{
  "model": "audio captioner",
  "train_examples": 39062,
  "n_mels": 64,
  "encoder_widths": [96, 192, 384],
  "decoder_width": 192,
  "decoder_mlp_ratio": 4,
  "decoder_qk_norm": true,
  "decoder_tie_embeddings": false,
  "init": "kaiming_normal",
  "beta1": 0.95,
  "precondition_frequency": 10,
  "max_precond_dim": 1024,
  "adamw_lr_other_params": 0.0015,
  "max_steps": 6300,
  "final_lr_fraction": 0.05
}
Rows from block 3 of the text decoder, named by matrix and row number. Each number is 500 + 25 x the weight over its row's rms, rounded and kept within 0 to 999. All counts start at 0. Numbers have three digits each. After the name is the row's rms in percent of the matrix's.
# fc2: MLP down (decoder.blocks.3.mlp.fc2.weight, 192x768), inputs 256-383
fc2.84 102:526506509486493531526504484488529487474473537458505485507501487508483469513541513559506503499489497520508483505530525458484514492498468471517537507462563512539458507483488533484516448503487475475490523500507550433491556463535494542492462505473511517522494484529496478504485504472504488462488510494467422503486503476484529523491503485487521536529522521500491500455462519516465493530476
fc2.85 104:503494486507437507538522559552522518444506469466479474508511497493486529478474510532514534463454505506515491485494488474543480541509503493528533523500466492474518453529500527479484482525517512529510512502478511489516488541476444478509484477523518463515464541481543464475529538468530495491492501498526544477494443522477497533490510511514479511457501484519537534498486497480481479514492
fc2.86 099:524474474462493497453480480499518483526507505473475514513547480527501500490485497480499455479547453498515507507514488498505486459514465500467490473482503497472465499505537505489503488511482514506495476459496513511505482510473571500455499513482527482498511531453508492516537489491471535515485506492523521442471509485506515516523532534522494474472503493535522476479477486481565490516496
fc2.87 100:490501491519474468481547464506513538462475486508459490492464509560509478490520491535487516505473488479499473523486563516484495502499513500498489519508488523517494499510502475515525458526533493530500504487483471494514498515472504523461490468456531516532477482507492546527543479480495537463502541499480512475481469542515499506494482502517530480486515485464478485495434510502513488491537
fc2.88 104:531504480535511534531483513472503494514521496508501474426517482513502505500509496454482511493536466524472543486505489531470480495470474508537511507602519455529506476524439462471477472546517475485501512491520461510512501485527504528468439511529546498514483536522461486522466526493517517497503490501532494477491531524494501475544518481494469509521513492533456505523536488508531478520498
fc2.89 097:544490534459511460488496497466516473493519515545541467488465495519504457519469514548480490566498542511500465494504542503490504507488487515476484530500501477483517496538506476487516509548481517456473531509485540482505488450487529516483472473485530526517464464521513512513471504491518525480553508494494534459500501485484486512443558520482504524556493481469525475516482512523485526497523
fc2.90 100:533491508514487479544494483489472488547475468481507528535485504498465501501506479501557541463491491499489520527487535516495511479475493467509510545488521473483523507530502529529475524483547512530558462486484462486506495521522509491506503515500493482516540458530486516504506511490505521507478511503531516513529470476488503479487445468516497520466483489515484497452458483498500481525526
fc2.91 102:484506522502487521521510484526455506516497532465478465458501512433482492486526523537502471477498528511499510484554482513493514488484474497478512525482514511550482487497448507517486509476438490499500508493510493458525551495457476553480504486489507461547469471510500438460503535509480492491478511505496490521471518511507483533503485474509490457545518497500516529458524498522522485473511
fc2.92 101:489506514518482525515475455476526550499509488506551511507448494507548470505474489509534489450509474534539503533481519528482493526490484474532516513515474514498504521502492490502475505497483478508514551508470496506485491517497515549486480496508532478517517487521459531483495496466519517490533504530501448492514473484478477530528514507494484556503465461529566484502479535574477479523518
fc2.93 101:527500493432522476492481451481481530495468518502473533518472568469517543488505485479516497500477489469504523500480509463520486462449503575500468510505516509516472505448522531541510523512533514498513506484483510498473549478510475549535432528501465505513535504476503470483472497517467526518464494448519498459517483533508513456480485483457516520505514517493500529522543499476463485496506
fc2.94 105:538491499541522504490515543513529542515485521502531527481476465477510462524479479492485481434470567506500477499464489506498483482477514503522490518516545484462497506492471519520519475540471460507498510452484501455557488488514497449554468496498460498464475436512466475476507525524490510465534478525493528492530501484536488477480547504522513545494556495481486491445470476504478553521485
fc2.95 102:503539461547551484497477506498484493481452466529468492519501488489488476533540503522471471527479523514468476493514489518504487539502478456493501536510509493473531486441495493517486476505489504530485531546560502510521537532528533490517518490536525508485465538525482514473482514473484538534515464531499454504486485491509520513500480463544508528486482490495507506484539507440475495522479
fc2.96 098:459531501467473508518545441471503526477473546528500515512482454536541534496480478505519511494518557553479535504476505527492516470524528491488524489567504502486498455499468541481493476483504532473518502507502533509517509507487536528478495459517526518490476500535487472456489534478460468518471515493499498492533502505499488478510479499469533497519493463518507512524485472455490519541483
fc2.97 098:561508510518493502521502500509493445507486502473516495443505529518522481529516503506468497495536521557515463529483512521486500515522485522461488537420530527513469501496495493464503470488566494495513521470504469468482519525493503518488497497510510475536510528506499470488465529514512515513514549472493477482474474536503467510521474499504486457511499482468505514526468502470493478498508
fc2.98 104:526488511476502495520461447488453497494518500474448525512495496505519511479546536459523468468480489527512535507496488530537541487499476484508530480455480464513508491501509478516502562513498485501499471506490495483444520485498535498502458460510492484550498505476505507506493494531494514520517478535489509507493505501485549495476492497496558487505487538474515534523467487455515542504503
fc2.99 101:502455490566503495552503522493510447526555489507521476457501500518493457501450428481528493482548463500490510468488511480553481508510488541502502498528477508512492513496562485477497499521486476489501511497518501463508468490541471503521491491533467489474529501490523499498453476477516491502440452525507491524489536478500527490511516500502521486488471503565541542503528471508478492525497
fc2.100 094:522500486550493436463454510500492501523487489508521474507509509497478489516477476480472483483498505498542527516498545509481454483526507490445478494490488500500464480474496530451502514485498509469526476500496483476488501506494457443481551496520492511516523495521447479493498490478488507536539476531500550532515526476551491511484470526526475509480510526509498488509506478523552504468497
fc2.101 098:488510498513477474501530514502561467498515507505490472498442478516470459526464493467494507491486476488504542487481503510562525518484499524461504462485481490546555526469489460504479493512506485471486485494503492470517485516456515536445503504456517499512510528521479489547525556471486519472509525513466460488555446501478483478480515497522535462497498517506484539512460475518517498521548
fc2.102 102:472486486527504483481511491498469477480461510500503477522484507469520462475492494470476506477493520490501511466523486474444499504513470456507506464508514517506523456537457495495523502479515522508486512467489493475493468494496487487488544481532500503493489506474527479498518504520478486488478464535488503503465531487490539472533482513475532512522505505529530495455502580513499484486442
fc2.103 098:487491470534490466551493509493511495464489503527478462499498509482460470510518452451471511480497501498515533502499440454523487505470495487493477511515492502541498530476505475480481498499533516505513522532481474514509514484498503497527462529499482506493501498468550501458574494461480466506458512488520479468496486512490466458479550502465444493513489464460484529478500471447499482515522
fc2.104 101:535488501453526487480488485529489530436496456536489523484513483503504510448519478471543491470504519466519495486475518524480499480457465491511543467518507538508511484479496479505494473488485488503464522521476515470546480467553525517520451525495527490511528517484507460525512515487484554530470527529517501518476531464518548527473496476447505470486527480461538521498473460499465522501506
fc2.105 098:492491484511472489494486486517488494522481479537522525512504490495504545499519501511506475487489499516512500480499489492529523509507498498531505455490459521515488494485497507518535470507503495517526483491540475462501484563506498496530452472518484458521471478482448491513509505502528503493490482558494457478442496538428487520538511507516498535516480457528532513512482481535506487538525
fc2.106 100:487500501526469499513509484450527470505517532501546512506444494468521507518470525519497548476488491515512558489542508494447452543455530474490528481509522504497465511524574481477501489459476485483515503499489504505513522488552491475457525554491536499490491480536553463526561508509516464499524538517517502542508519529497504522493440472491484486546474526522493532481451535473521536555487
fc2.107 103:518497505463467499509531484527477499532530553505495517504535511519532517516467541448507491469532467530493504491463451500473442450517442480507499522536501451520505516510497483461494499458490502440502518511509507510456521489511482491532539491525438533508497502476498508448497481471496478528515489530508510478533476492481472487503512479512495496445493502469463510494500510473528474504547
fc2.108 098:491502527527510496497523523536512497514474523496532535503472506440488479481468523533505480502520502544489496523459492497506481537474476515545557499504503535512484493515541495426516538497523508549522515490457491457478518472526532488516527464508488515485454535502475512524548487518505487512480521518485512492490523486475451498523499504481500521455471445519519471519540469493464516535505
fc2.109 099:532484539533425526495492504483430476498483527487467496518487529493526471514496514526492478477488505468489488463490571562515519505494511504512496509484470540467528478511502538532486524523526523500562450493464531467471452532518480507540533504542471480515468502481486507509548478463513516473444496521483512520546458491523480516525471520518494505446522498500451542523473496504540494480478
fc2.110 097:498528487474489530516482460510465506504506484509488533534457498477496421471544537536504509497543492469455526509544480494450507499509515505482459518472521485520508488539474540511503506520514512501499499490511543460459480522488533507484524509496519492497493525505502482492462464488528514520485442548479525502501522481513501515475537495541506501529507492514491517486458479506492498464479
fc2.111 098:481490510542515489489478475552489488486500516483496492517492451535442533516488483519482518480528463501492474495538520524499508515489502501520498507491503541501504513512541495486515525505526518474509475502488520486491526486456542533483530511469486495481466489501496504477445490525496536466472472490537504500501447485485458503506495475492472535515489522477520527478444482539444494500501
fc2.112 098:506518512516552519504535494499475504512527469503509552495530499495564504521510477538501525442502476501476455449486514530526516527514503492481480468481508528477505494520452485525520495502538529491474492499494472528494504503481523467497484473530511542478523504498483518457534532522494500521503531494499460471521528511493469519535497463505509520497448520535466536479533498495501474510468
fc2.113 104:507512490510501461523464527533532531540467525461517496492481492513472527486531502525459442480532510506546473489494513501497474506532477502533519502542517507539544487539494498512532492534441467478501545471453485475465520485508550447526486495511493520484516447505485495518508486511473528511538505478525481496485569498531530478474545539528537517527495481488491496457539529517472523519494
fc2.114 102:534492481523498508544520530539502549502500499527480493486495559546483480492517528509474484509475528498466533491513506468539513489504491496459485521559479531507544503496488525488502486524490462473519532536497490517467484504510578477521480501464464484526483465502477482511525547457451484509499509509516529457476488496480475490558495496506542505487500555484501532473475503526535534486498
fc2.115 100:472523509499528541465444510523509466493470499507510519500490439500458523480529519487482492519484454489494460479501454492467478523514456524531488546533475469523490536511494547540462527505503460465496499479528471496500459502551486488493433512466512539470533507491500491519514502495507498507485534482537530498457505434464523512494491540487501500477480500510485445489537482486475449519483
fc2.116 104:499491561467556444472554496513476509510496522517488544502522549496543493555495474529467492516489502524501500447504506494478494516488526520481468496511458492507509537490486496499489515496478484514475525510523496502524480482498530506493497499497535520476515506535454516465537467525473523511505488484509488512511499475486537474516507488511539498536493500509480522503481483456455510487472
fc2.117 099:496496538537520497497501527499500515493459460505518550527461492487515495440550450547525502491496502509502519485500527443517521500499463480472508498519478495470506513482515508452474570564515484501525531511513528489495499514533490528507525528486520498465493504484510470471497474489525495529467485524501507514492550482496474523524499484527483508525504489468452538562526492504537511508498
fc2.118 098:462545481469506542519493468501519458506449528509524502462474506548531513496502495505522481515493491504498468461537474517564538529536512497466454473523482492470538474468531475476508452469460485486485526464493458478543510516512489528548493456494489519473511502478537492529480455496499514496478498454524490508497521507470526508476513491463486502451506484482506501481527462533505497508528
fc2.119 098:494445510493539494507512526543511486508547512540444527528456474490439511490474500466503512502512489525491508520514539521519524467508485469483474480499511505524494534505477442510501518514516501536524515477474468494481477450496477534504490483512528518519475551473445465525538492531513517506477521540524491493544517474478509505538487522530529442528493476496501539482548469525489510559547
fc2.120 098:475516535493543487459542509519536493496502551459489498555572500530530498500522536484467525457467491539491463471494497486491497529493534486504491503512475486517487523533507535472460509490508552540512506530500480520524477483500502572464523522477476521499492506489484564475500487514515506580507514495502538517518499504467502516463498503483455525481532453501535514481510488491481448530517
fc2.121 100:483504526489519580523512477486478533479495482499497535475512427508509458514470500539503462485486518500477516502496458485504516490492534498502464501460474496469479484497521485495501478496507465517515461491524513498530495519528476488469560506506507520521526507496497514447489501496515468490523509476504487550499529515530460495485481494486463512505515522486544487490510453506546476471506
fc2.122 104:505502462499490476479543502527516525513498505529470516503527471571518516507488516538485484466472503498556537485517508554501502514504523501480479482498444480480483489492496505500481558485504509508486478461511479485534528480462451488494515503508464478481469500508491515526489507535496494514489546499456512529495512470501500486458484523471489486509447502512477438522546488492510513501495
fc2.123 100:465483453502523498495455514495528477453517480484473453550504459460529453516504515474480508517507533526500514487510493445485521506472496517536508508485484488453481514489519480494468462462496491501531479511514557531431514490498516499477504487469482475478493539493494510498499486522516493477479516526477503483485481489485456499524501512530494477491504527510528435516516534532534475528563
fc2.124 102:534448480534472525529529466495521518502496546459504472519493493546521524511466516510464473504467504485498492460527478519493508483446534478497470466482478498494506531455510511518502482485503463472482463535471493529463500527516471497473488524495479491509535510493511441497514492554498480508498528507502467507508479488517487493472537478504515457479446500478475514542491494489473511456521
fc2.125 105:440493482532528498482489460484468518502479491502497493527531462502505468500511508473488496473486543498506482489492487481537476484494517496487529494479495494452501523496521470473515503470504501527496527481464535503502489476471498471525520530512509477520513506482515506518534470537520496460560476489483515519499507501469488504502464471534499504522483462494521475523527471486499450535499
fc2.126 100:473515501487526463465515502476567474482534514516515491527537489516532493489494468516490492508543426458458484513529513529510523507514491517509493466515490523534497474534495494506500537494471489492506493464472412508503490494497527510514476529520527530510518507467541546499481483510491542533477521471441486508453504474520498476483524558506507512475537471518533478486523488471484514519520
fc2.127 099:485520567450510421467525551505510491487480479499540531486484528488508523529506481498498529513511501525496522521486533510505523496476506536519445552485491500489490471500518518515471487499479489509542541512494489486490464485482464467503511513524483462480497523523522498500493476475503485462499511442476476474441494508489509514529463471492499499495502515481475524452515490507509446507477
fc2.128 101:518471514474494538502501482484468478520489493493534494499463524527507465477521483479483507482458464525479508511504468504511526502537472484451485493545484480460536494481473429513493513511483466505496519485478503527490525459493528528499491531502547522485458516473503512544475499533463512504522517498494505522508463484517510506472514543513455477489482485483501525503499504488524481572516
fc2.129 096:449508491486493494509484493465496451511515490528477466507507485460489529507478531407510473515513490492483515544537475496461462503459497549513506540475499495492484529500481525508508537494511528485513545512505456528517559462509472549490513508491489520498471531446477494484476546471499555526532483522443504508489504519485539492507504535489457535527495518509508486529450472488510508514502
fc2.130 096:507468524467496518470488509471505461490511483539440515524472475519467515516522460524502475515522452449505490454481488505476525488547509479509568502499482486499477569507466528523523487542558491451469523527518524520438531513500484506465502487537493532452490543489510507514492539507498556523507525531503437514483503501489524515479541454454483516498510524547486482479515529483530512505467
fc2.131 101:481486511499513481525529508494472481513514485480507504486518505504498522514500538483501526514544512474504515473531531465491530500534550485471492496517480437500516485509466468494490485488501467504517504510530508483465509526488494509514474475496518536519523494470545540531468508529513522484545516544537496504463458502505499519529498459483505479513509509520493537488508500474520443500521
fc2.132 095:490492477441516474497486493499522505526493503512500438489473448469520516502503497499516515512470541527466529522557480473479492475536476493526507532467534490531512464479465487481508448485522468549525495524518529482463497535459493530506491527537573534481470498490487497467492509492517512485503498483541487513510540483484510528455498488504485480494486507524530509524533507506522445496490
fc2.133 099:505508509514481492500471499456472503540504512497494499496566508530562487473530508541477483499506492467490425516484506503478502501492529456493480453496514524478465540497496488427477477466539502525509499439521488479503535526490527498509473530528496455548479492543473487499488430531466492468499531520530478452488507517519488467462496516491459488497517517502528506492508507507562489484527
fc2.134 096:522482488460529498491489488474500535515517486514481518516508497506504492482484504450454451486536510526475520524484536478469510525487507481537520500560472486515484537502488498506509483464471495460471485433505498496458529477492480514507533467483511436507498483544504508541506502480485496525513519482456509524497483482526559496547486438520516491452510502485479503483494429501500514482525
fc2.135 099:532483456461473465534530512509481498512493484503499488531532499491527507512532539476481551478495510521480501529480495521508455451539521491540505488549522518524519509486460451504481471495510492524499501470495503452540518482452497521481515515449484499536459502530504545459485540500457554510504521545514510520505500497491503476494506493507482480546535527459540459504516506522490480476521
fc2.136 100:531515528492488490504467459487559540450514482519494455477520508504494508521497512537466516501526507494527465500512498483529495487495473483429459475501511486486528517531507515481506509489497539485481479490541471541517508540487518487480450509503475499517494517485525491496507519523508508475488492462517456503475521506452517489481492511498538510485459464479538508476493508501463499472536
fc2.137 096:497492474498510458487536516527495497467498505506473499500481513512543465526478495522516498458474512524478517517523422500447517478536491476526470492529530476480483484505513492480468499504520496494515528522520484527518493469502495450458484492477483554495527514500508483510501487497542487463478534505517503545479503506469475522525493479508495467473506491451465519506498498481498507508477
fc2.138 100:487495548467535515524506491489508502542470502471544497481498510472512444487468509500463474484507515520469506532482498532504537500555496482481500486550538525473502485494500459510519440504529508517526479486472490511525510457518461491519474506499455501489481468478491510513458456482515477459517480474498520496519512510473530546485527484506494482503502508545536510491493496511484464521525
fc2.139 106:504506529505470523461497454520512495546488466518482543483503545510520504497474466492513541521540551530500534482514490514506468490511482475500528494534470523517505526520505498524523541481475521503524472481484490513470525502526457532488488503477472490481547501556514515506466475468481489452452487465504526459504485513498492494476493502477521543537538544515502503544491496505505481551498
fc2.140 103:529506496497461477472510528493476483516468430491493462502479529480513488516458485539482484482526492519469498508471522486508516531512559491533514486492503506508500489521442518486472504524525447474519486488511432520513517514515526485432572490521463510461498491505506503544527509502524477501495506486510520496535518503539495495473484488475510522499541464488478522536474506532523520469474
fc2.141 103:474519555462536512489515499470509531508480508501492502518474493534513494496491473537453492495501490468474527482519462526479483485509482458492527497503463508498491529525527525445474475521539486571487491516463467485485504549510519447559492493519510497520480496478453507479523467490519490518506549506518466493515522523518494485519477496567496538533489484520523531537525477469488529500494
fc2.142 103:542488500490533515491496552579482494493478543504518460521521489488541515461502497504544446475496516511491508529505464530478531476522467510478500536532536522534519493529537488483445530503462525521510519468487491536512553480446482506483469490504507512479520505476468497451511544506508465465530505490509487468489514479513519525476503494509514534522499518512489504489499492528500496494502
fc2.143 098:491512521510520488509501508481459475524513494486507536504507492517471461528513508504501542545497541484506492502504495522493480492522504522516550509519481475515533469498498539504447499530498536511518530458557471452505499547485502464496553515514466526469513507501471477509496506546532451487525513455513502534500527509504485470472509481528492497497494516530537477490486475521484492481468
fc2.144 102:498479509544521524534477498559482489502524490509492514551514490478489507499507482542517454473557479507521479524505500527502534479477502523509553518526497493501489492498468519534494490520469470466470461516504460511476518540509492463491506523512498533482462499516457486482503536516460538460491494547492496440498503509501480486450480493451537539495513501516518509507491542484494532439474
fc2.145 097:505496541521485482504479557479504470500488538450485507493497458523510460527493427523464498504485485508492519523486491495481485492528494500506497482487476487493485529501530507487496479519471467536483501465532490458505528478478504528484508460512461483456498532524522497527459486453523482538537515482497447526492513476455469484476528498493481485491510511507513506506530503444476517493511
fc2.146 101:487537504517492496512556451451493534524490519517540478502490463522472486503507495484486521495509515487470460549499531519480497538496517513503510506548520499508503462526497496538537511429526489516516502464469516523501534482519519485530520476493491492521483467466506478513503478533505476490499523520510520486515501447532546509479481506499495492511470503501537504502510481522514480505503
fc2.147 102:539499473513468547527520509523527486496503527503493494515455512499532532466518451455479467499457482498497503540498500472510484493500518511484548554528490512531491489517526532499507527518518499486479505502502504492464540497496509529475500479541498493515512525504502520484521455474520526544465497481482474536491539515484470478513481507508512523554473545496468508511512478500488495545493
fc2.148 101:493529519480514512474487477514540547495502538488492540472481448551516497473527496491512472493507507454431523497530474517483508477484514500458483509502467489589503508506455472495510507475515512483494568475501467515467514422539523491482551447517486527547496513547531465481509476499449483529485466510502485511500533560496484512496531486529538474467485512478496513556496558469455457487501
fc2.149 099:490463536528473459504501511509514515469514460489474525501507473502490528484462477514490524490539527508477508473507479514525463516519474496490503514498487513490520518492552478512526487488482474518465464500491523486575501506524454531490511458504466506486501498474481513489523468486499521500440509527496462504503482524532502545492539513483471480488504501474453521479489502550499481552485
fc2.150 099:516487528499454445493482511439485491513527531539510550476493497504523495489484461472483516524545502507508500490490492496495555536484514486515500539501499470470470496483442454526467520481534514519483489517520516500497494508468481490441483491504508485498503520500513505528473503527522516480495518486527520491468510504474519478479510479482503497486556526529513524513507527538530475543483
fc2.151 100:518474498505497524503481503517477513471505497467488528448453467505508524493493510499479517540538503477491463506525466497482481495514508509487512526508504483476487512480507468490454481527528521496512462462520550483511485560490457534524481478524478484496507507568507475582467533506509526514495503474519481494538488512485538539482457467482487467457531508461481493508553473539507524525522
fc2.152 103:537487515465479514489519513518479495501522488554529524489521490490453552495555418507519500500474481518483492490518525483520495501503523487489508526518511472468478480486534487524525477509493496482500466509496492456490562471532494508521519511526490530515490513489502482470483499499487471509468469507504523471494509484497518517498513513482495475503497491527486492510552504560506534467535
fc2.153 101:464483497504512541479493473484480480521459485482536559466491489510519538505514474528487491475496505509500506521495519466470485502525481476498491510443503538495459506506513515502513490534481540477492499517506511516525508512497493499485507495497539489515509503459468526496488480491493499494506492559518512503467481463498470497457528461521539489526465492487518527533464504519508517458503
fc2.154 101:465473486559492517502514508502495465499549487494480507479464499498487504492549507480452556461529516501510485530529489531510512532474527497500502498498544492482509475514492521501509501515505493492483516512467532537509529483459481509500516525483444528493507479510519504488534443519503544462510521529507536487517486510503530484532499529498489516511493474497522499466533513523457523518499
fc2.155 105:511573496481478520485501506493493484480493483521513465495465498487478473507506505508471486523539457488509515500512479472485528538510475490530509503465458515535488496486473517496508510569480517478499488536493532523460512488456505451532523500537486528497458521461468518519493484528521506505513466513478525544464505472478542491454540484481529558474518472493539505467478521499471509494511
fc2.156 103:504527471514465479519486513481509524480491479562518473471519476510537507511489494524474477477528570470539505456498514497534511484498471543491518514512439522498481480495524560510556520477506494516489505489510508502480526506519522480492538475484471522462502484512467504507488454449507497442490469483547561499542483493518511504540482503472491479494458502473517479521484514499507462543517
fc2.157 101:501485509503494498505457507494505480478451462541510518515519499537476501501484527537481508505528473486482481491530520491506501526537510515468477527462448491490537483500506496526532499460496493513489478520469504512488475508539479530507493494519539484516530463516513498528559499494490502528502550492472506506530498500458536517460533501491475461499522511481458489471509521481462503498500
fc2.158 096:467520488523518505516470487491508522526475516522504491499475473533484478490502447490514506509487494443506499528532486522467485479502490549462455533478527454500514502521481493516543509481470527492502523514564496523464503469453467550527478513497491503508484526519506457466511537479472514525478548503480537507509500469514473521488472519510491514497492499473537486493496521490523530484467
fc2.159 101:476516488513508528470517513496500541507533540499464435497492478505488471507531493532513464494473505495500494524487461531465524462554494494507515480518532505538460511527462502506509483436506496491534483521483474530461485460467466462431480472496422512481471530492512479499482527497506522532478503519502493470516482509495478459488473530499513488536528523517493479498527500522530477499510
fc2.160 096:488475552532507501499493502502488479528501513506472472522480490540510450470520516472509498480491511478514502461519479565528525487511528520502505527494508520516486511544432487451446502497480514508506538457487482508504491480455495511489463487496495552485460528504480483496523488504517503542516527476499512469520503505505465498521490481500520496502497459500474528517472501491494454508530
fc2.161 096:552487457461482507522516495491484496513479464482506531508519529489455512508537487511493530494465538555493510486514526476488507526509490514529492523477523471505496507490524465500476468520464458494526482524498514491525544497483522487486505481478477511501505525490515496482546476465507517514533475546481512484505487535489488496537497529555480528528516515514518478463506484531500508538481
fc2.162 100:520502508500497515517540508458474491453512546521506526512496492497468474490503525557487507507482522487478467477463499467508561504487540496479500487482486504497468515483535505508518493481482503540537502536569516489535448547502503499516491467533546498522519470482548487519473504536460499507542533519513506527523479463513477500508502502467466550499521500503492443488515474497568545511532
fc2.163 106:526511494491503527498499507507471557525521459502481551481506530499544529468472489508506485521488459482490508462472470497505508505519474505498514512453460548503532508488480486505501477539489504473496488526477533536487503488465495447454508523516548499567489444452521501548549521494494482469498467515505472531468500482518575504527509537529514545520481563492467516475497490516468489511496
fc2.164 101:511493468479498524464475503502494483517487481519519504478511515536533503479510494467456529484493501465465524498471526460493467473454524503483485545499504477549502461482471525511499548514478497497519491483521524539488504509505478468479450521457506505491488505506523474513518501512499509531479510525466499511478477515456483457525483487515479470484501486473493506515503510469511521457528
fc2.165 099:518489508484513502484494518456473473517498480503481506494481520515488498497490469495487513479492531519491461492521505490534491490467490494502488500478514527554499461473529479524529489501481480486505500524572558476490483527473494506495482468482496467501531495531485522493512555491460510471477501478499533535557521494514510489502513467502501492518514519519535499542535507504510522508501
fc2.166 099:461460493490489444450518515504503503474469514486541496530477470487520466479480516496464505486510459467500520480521503510521490526518526420492465486476509504442504493483506527536540524461495541484511538498510477491530450479520565485518506521499476498471538551484505468529480555467521523466526520539479538500476467482505509533512514555515521464509524534481495514524495481470458502478520
fc2.167 104:481529513457508481514472522526552492520536488502477500475486470471512531511503491522516489495473483536501460533452502474557480506510504521502470500490492481529492467487463507525485538482508487485466491504472532461526493485500519512461478545508505524496517529514505516469520498505447520473470484569518484438507465458537509543510520473521488483481559482503511475505536517475542516461530
fc2.168 097:522550495479521500499472465509514510503465519504450511495484471578502480455501500490490521505508516506515484485519470490539486479528538485494475504445518523498484452550469512486536493495508512516518475523506508503543506524512548506514478436484485540447519468517502513519424499449462503518496524510498459473554502538500490520496522510484495534525503490528540462543482494501506500442435
fc2.169 098:450472499518502459500486474470531466500535514503495491480464517476467533522500503532539495495507490453489505511461511502512496494484493468499514495502485505513531506529485497512467486520505493462533482483515448470471471565499473522550545477472499488517525532528466485514464534480506515531484521499531481480493487526481499490490471480504513499501447493506462480491442490503520463466461
fc2.170 102:509479493516552486452544485500566481496517544502507461522512482481475508526500505496462518547513513473521489485487490468524484512508522522501462491487492475491479458529495495477492486517470465492497522473467524518502513490494502478486421496479474468493531514499531477452558467464459488543510506480515470497467454495514522496508494512484495507486485466528561484507521504462536550541498
fc2.171 105:502490490500510468515540542509523485502498474473519507521499495506501504483450493497515501478524500455495459500507494494511522554496501491502491506495516475482495497546480501522499504446501451501478524524514497496499537517481512511525531473489453529489501496443476529480488485500492485524516561439518516550514482518506477519496484477529501514471493533471453453492513508541500478514512
fc2.172 097:500484491485499500497467458505531522492498530484539510500524464483513535494512484515469475472446533508507497480509514502527502490489462491495487493481499510459488497536541504482486500499482525509509503503512483501473580498548516513516476518477503514502480508463519518486494528500517513522546486505492531477496512493515464490530493523526468523503518530473513476491500491510509459481513
fc2.173 102:460460520525525506523518504500489530456461485490504455486500503488499515477527440539508501458518497570487492500470461518518519465491513504535482506497502526463503469495521494490506501463486487492492523476507500529501464466512471502553545499470466501532492528506504517527506501480495513509519487494478526502499510550450532497531517508459495497481485517429482475466486491496464502471541
fc2.174 103:514492490503498505536496528535555486517508532507509524521517503551517490532486517440477493492529513502479465485494496519503491488494462543550457472557495503505477510497525469454529548505499485491493488522523494516493514498532508477468466506491480522499433478514530499507511467474520507546516522546487528567502509494477482445506497516534506513472492464501453481515479510509499479510493
fc2.175 103:503506478559492483496502473529488487477505493470484482510509509536502520501478532511517507540494462497484480507531448480541450482466506501506539437489509545534499521490526475490492498510481515518510526498472491511542501468490470501439509475514549515500496502509514479460486457541481546503534541520493492526501508492486478541477485513478509500512511474511475468545529507549542505510503
fc2.176 096:510497502483513529478532513486501561533516516492451502431475471517500468485521501522474493492471500491496479511530461502524479508516523522471510523443505476491491506522489448491506498508564538498507515497445493469508539498504516518519474491512521524493466461540493501538527487542470462500498477524463450537517437498494523502514534511489513508461569525473497565498461499502478499478482
fc2.177 098:456493439491527517542490509495502492527459475477485503465467495495542479499524498474498523493488493496485494486457502521521496524538455490493467505467507474482491493475498498537475528471545488520472497509499541528479501484499533476447461506546492513458540507497465514446510518583509510535527520478491468487516447456484524536498504478485519488508508514481547549473487478467506507549480
fc2.178 097:483516494523501475485493516528504529520467536508494528518525501497472494492503519511521485505510529460514481511503513518485499485458483499521497487522489507483482504540480502484492482542526490517486495491468495535495521508494492468475504512556501513477492480501471500531484517493494517479472478527536483485531503507456492531557499501481516455503502493497477511480487529503457545534546
fc2.179 097:511502486483507477496534484494493501501476521492509539498491481492490461487502515495473481496493522523497498504506510466479512493481452504507495510511509535479534493518449461509504491513513504488504472482511482510506454510478527436491444486500500508501500507539530483506549496487482490545489534495491501504500518507465539520528467502525507533492494561505485472503475506520500499540494
fc2.180 105:497508531508489539485507555486488559481504510499512526479460501509495494465511538452474484493465532524476549482528514459487479509471489525517494513485518492505473500471486526510504487491479503509515500521504515481483507474510489521487512494523490466471465516473478487483494505542500485502489505442545477501557492506524491482499479461505430506532525503521482461500540524504488463512496
fc2.181 100:465547519506499538504507483470521509514480508517519507520498544487505540496483489492526517521471446531504461507495507495518492484541522492563484512512486475528551479524485438514499502483497462477502512504448505490478469465524491495495500484456488497518472506536486514496525522542520488535508488469493496465504528492461495539523478495526452532510499499506522475525494489456507486505500
fc2.182 101:520509482449475494510486495510477553510494518553543484469493511494532512476484500481510491455495488479496492507482481515509515495471481491483484486508491503548560483523514452564517506480474461494504486486504490521496513468503518492513495543503464527489537550481458445483499455519515485476495521499494516516516497467550535493497506521500507474537485512477456519519503469499495501451503
fc2.183 104:553505474474528478511488482485498456491493510520515467496521547492486522446454529514491480467523499502511463522485483541470496461493497492524481480483512516531486535512493470546484510521500467470507476512490528515476502495553495538473495516505504585475509460506496489483475479531478533464508529470489477503500495484563515508513491521507476492493481503489478505489536474514508476509499
fc2.184 097:518477509471518498519471464465451491527488544489490509522508490476474435493514504423485442476548494481462517492504523485455528482482460516507445499479509494507504491520541466503515488475554512516492520525527497472496518464497506479531496517493504501508551521488463488481514486531509481494503524485540479563512498509530503516541531473484468522489475513493467471483509522497531489518518
fc2.185 098:512493480498480527511516501483484436509494497529504498507484539525514499481540499507494495500492507532500491463512462458460480564477470502475505521508511509474513487520560486464499512529531522479468538467528463521491513511496465495470515487475495504518500468534491477454512469509488493467521478507474509501498476471508560479540479509506548469519487504488534482463469484532569490516563
fc2.186 099:464533474532536488524495496476472455473495509465527532528519500535500465495483511500537493510523473582515469535472446482493516504481488461518542516495493506516501518516485512494519528504442510458487509517455526506514474505493472539525494515502518530521494519459503477485496495481487470472525498522465513525483559460519488512483484523528514517513505473493512465530455460470529526479493
fc2.187 102:522484497472478502497528468507475510515478497537489546477523549491492482520484491508506462513578511531560512517509478515520444542514498566536525500493488501523498438495551517533522462442538488452538547472487523505510471492478544474455455524493487497478467512525514451505488470533524475539492461501497505502521513495519520551511477555474512452474479534499539473489524493493524455480508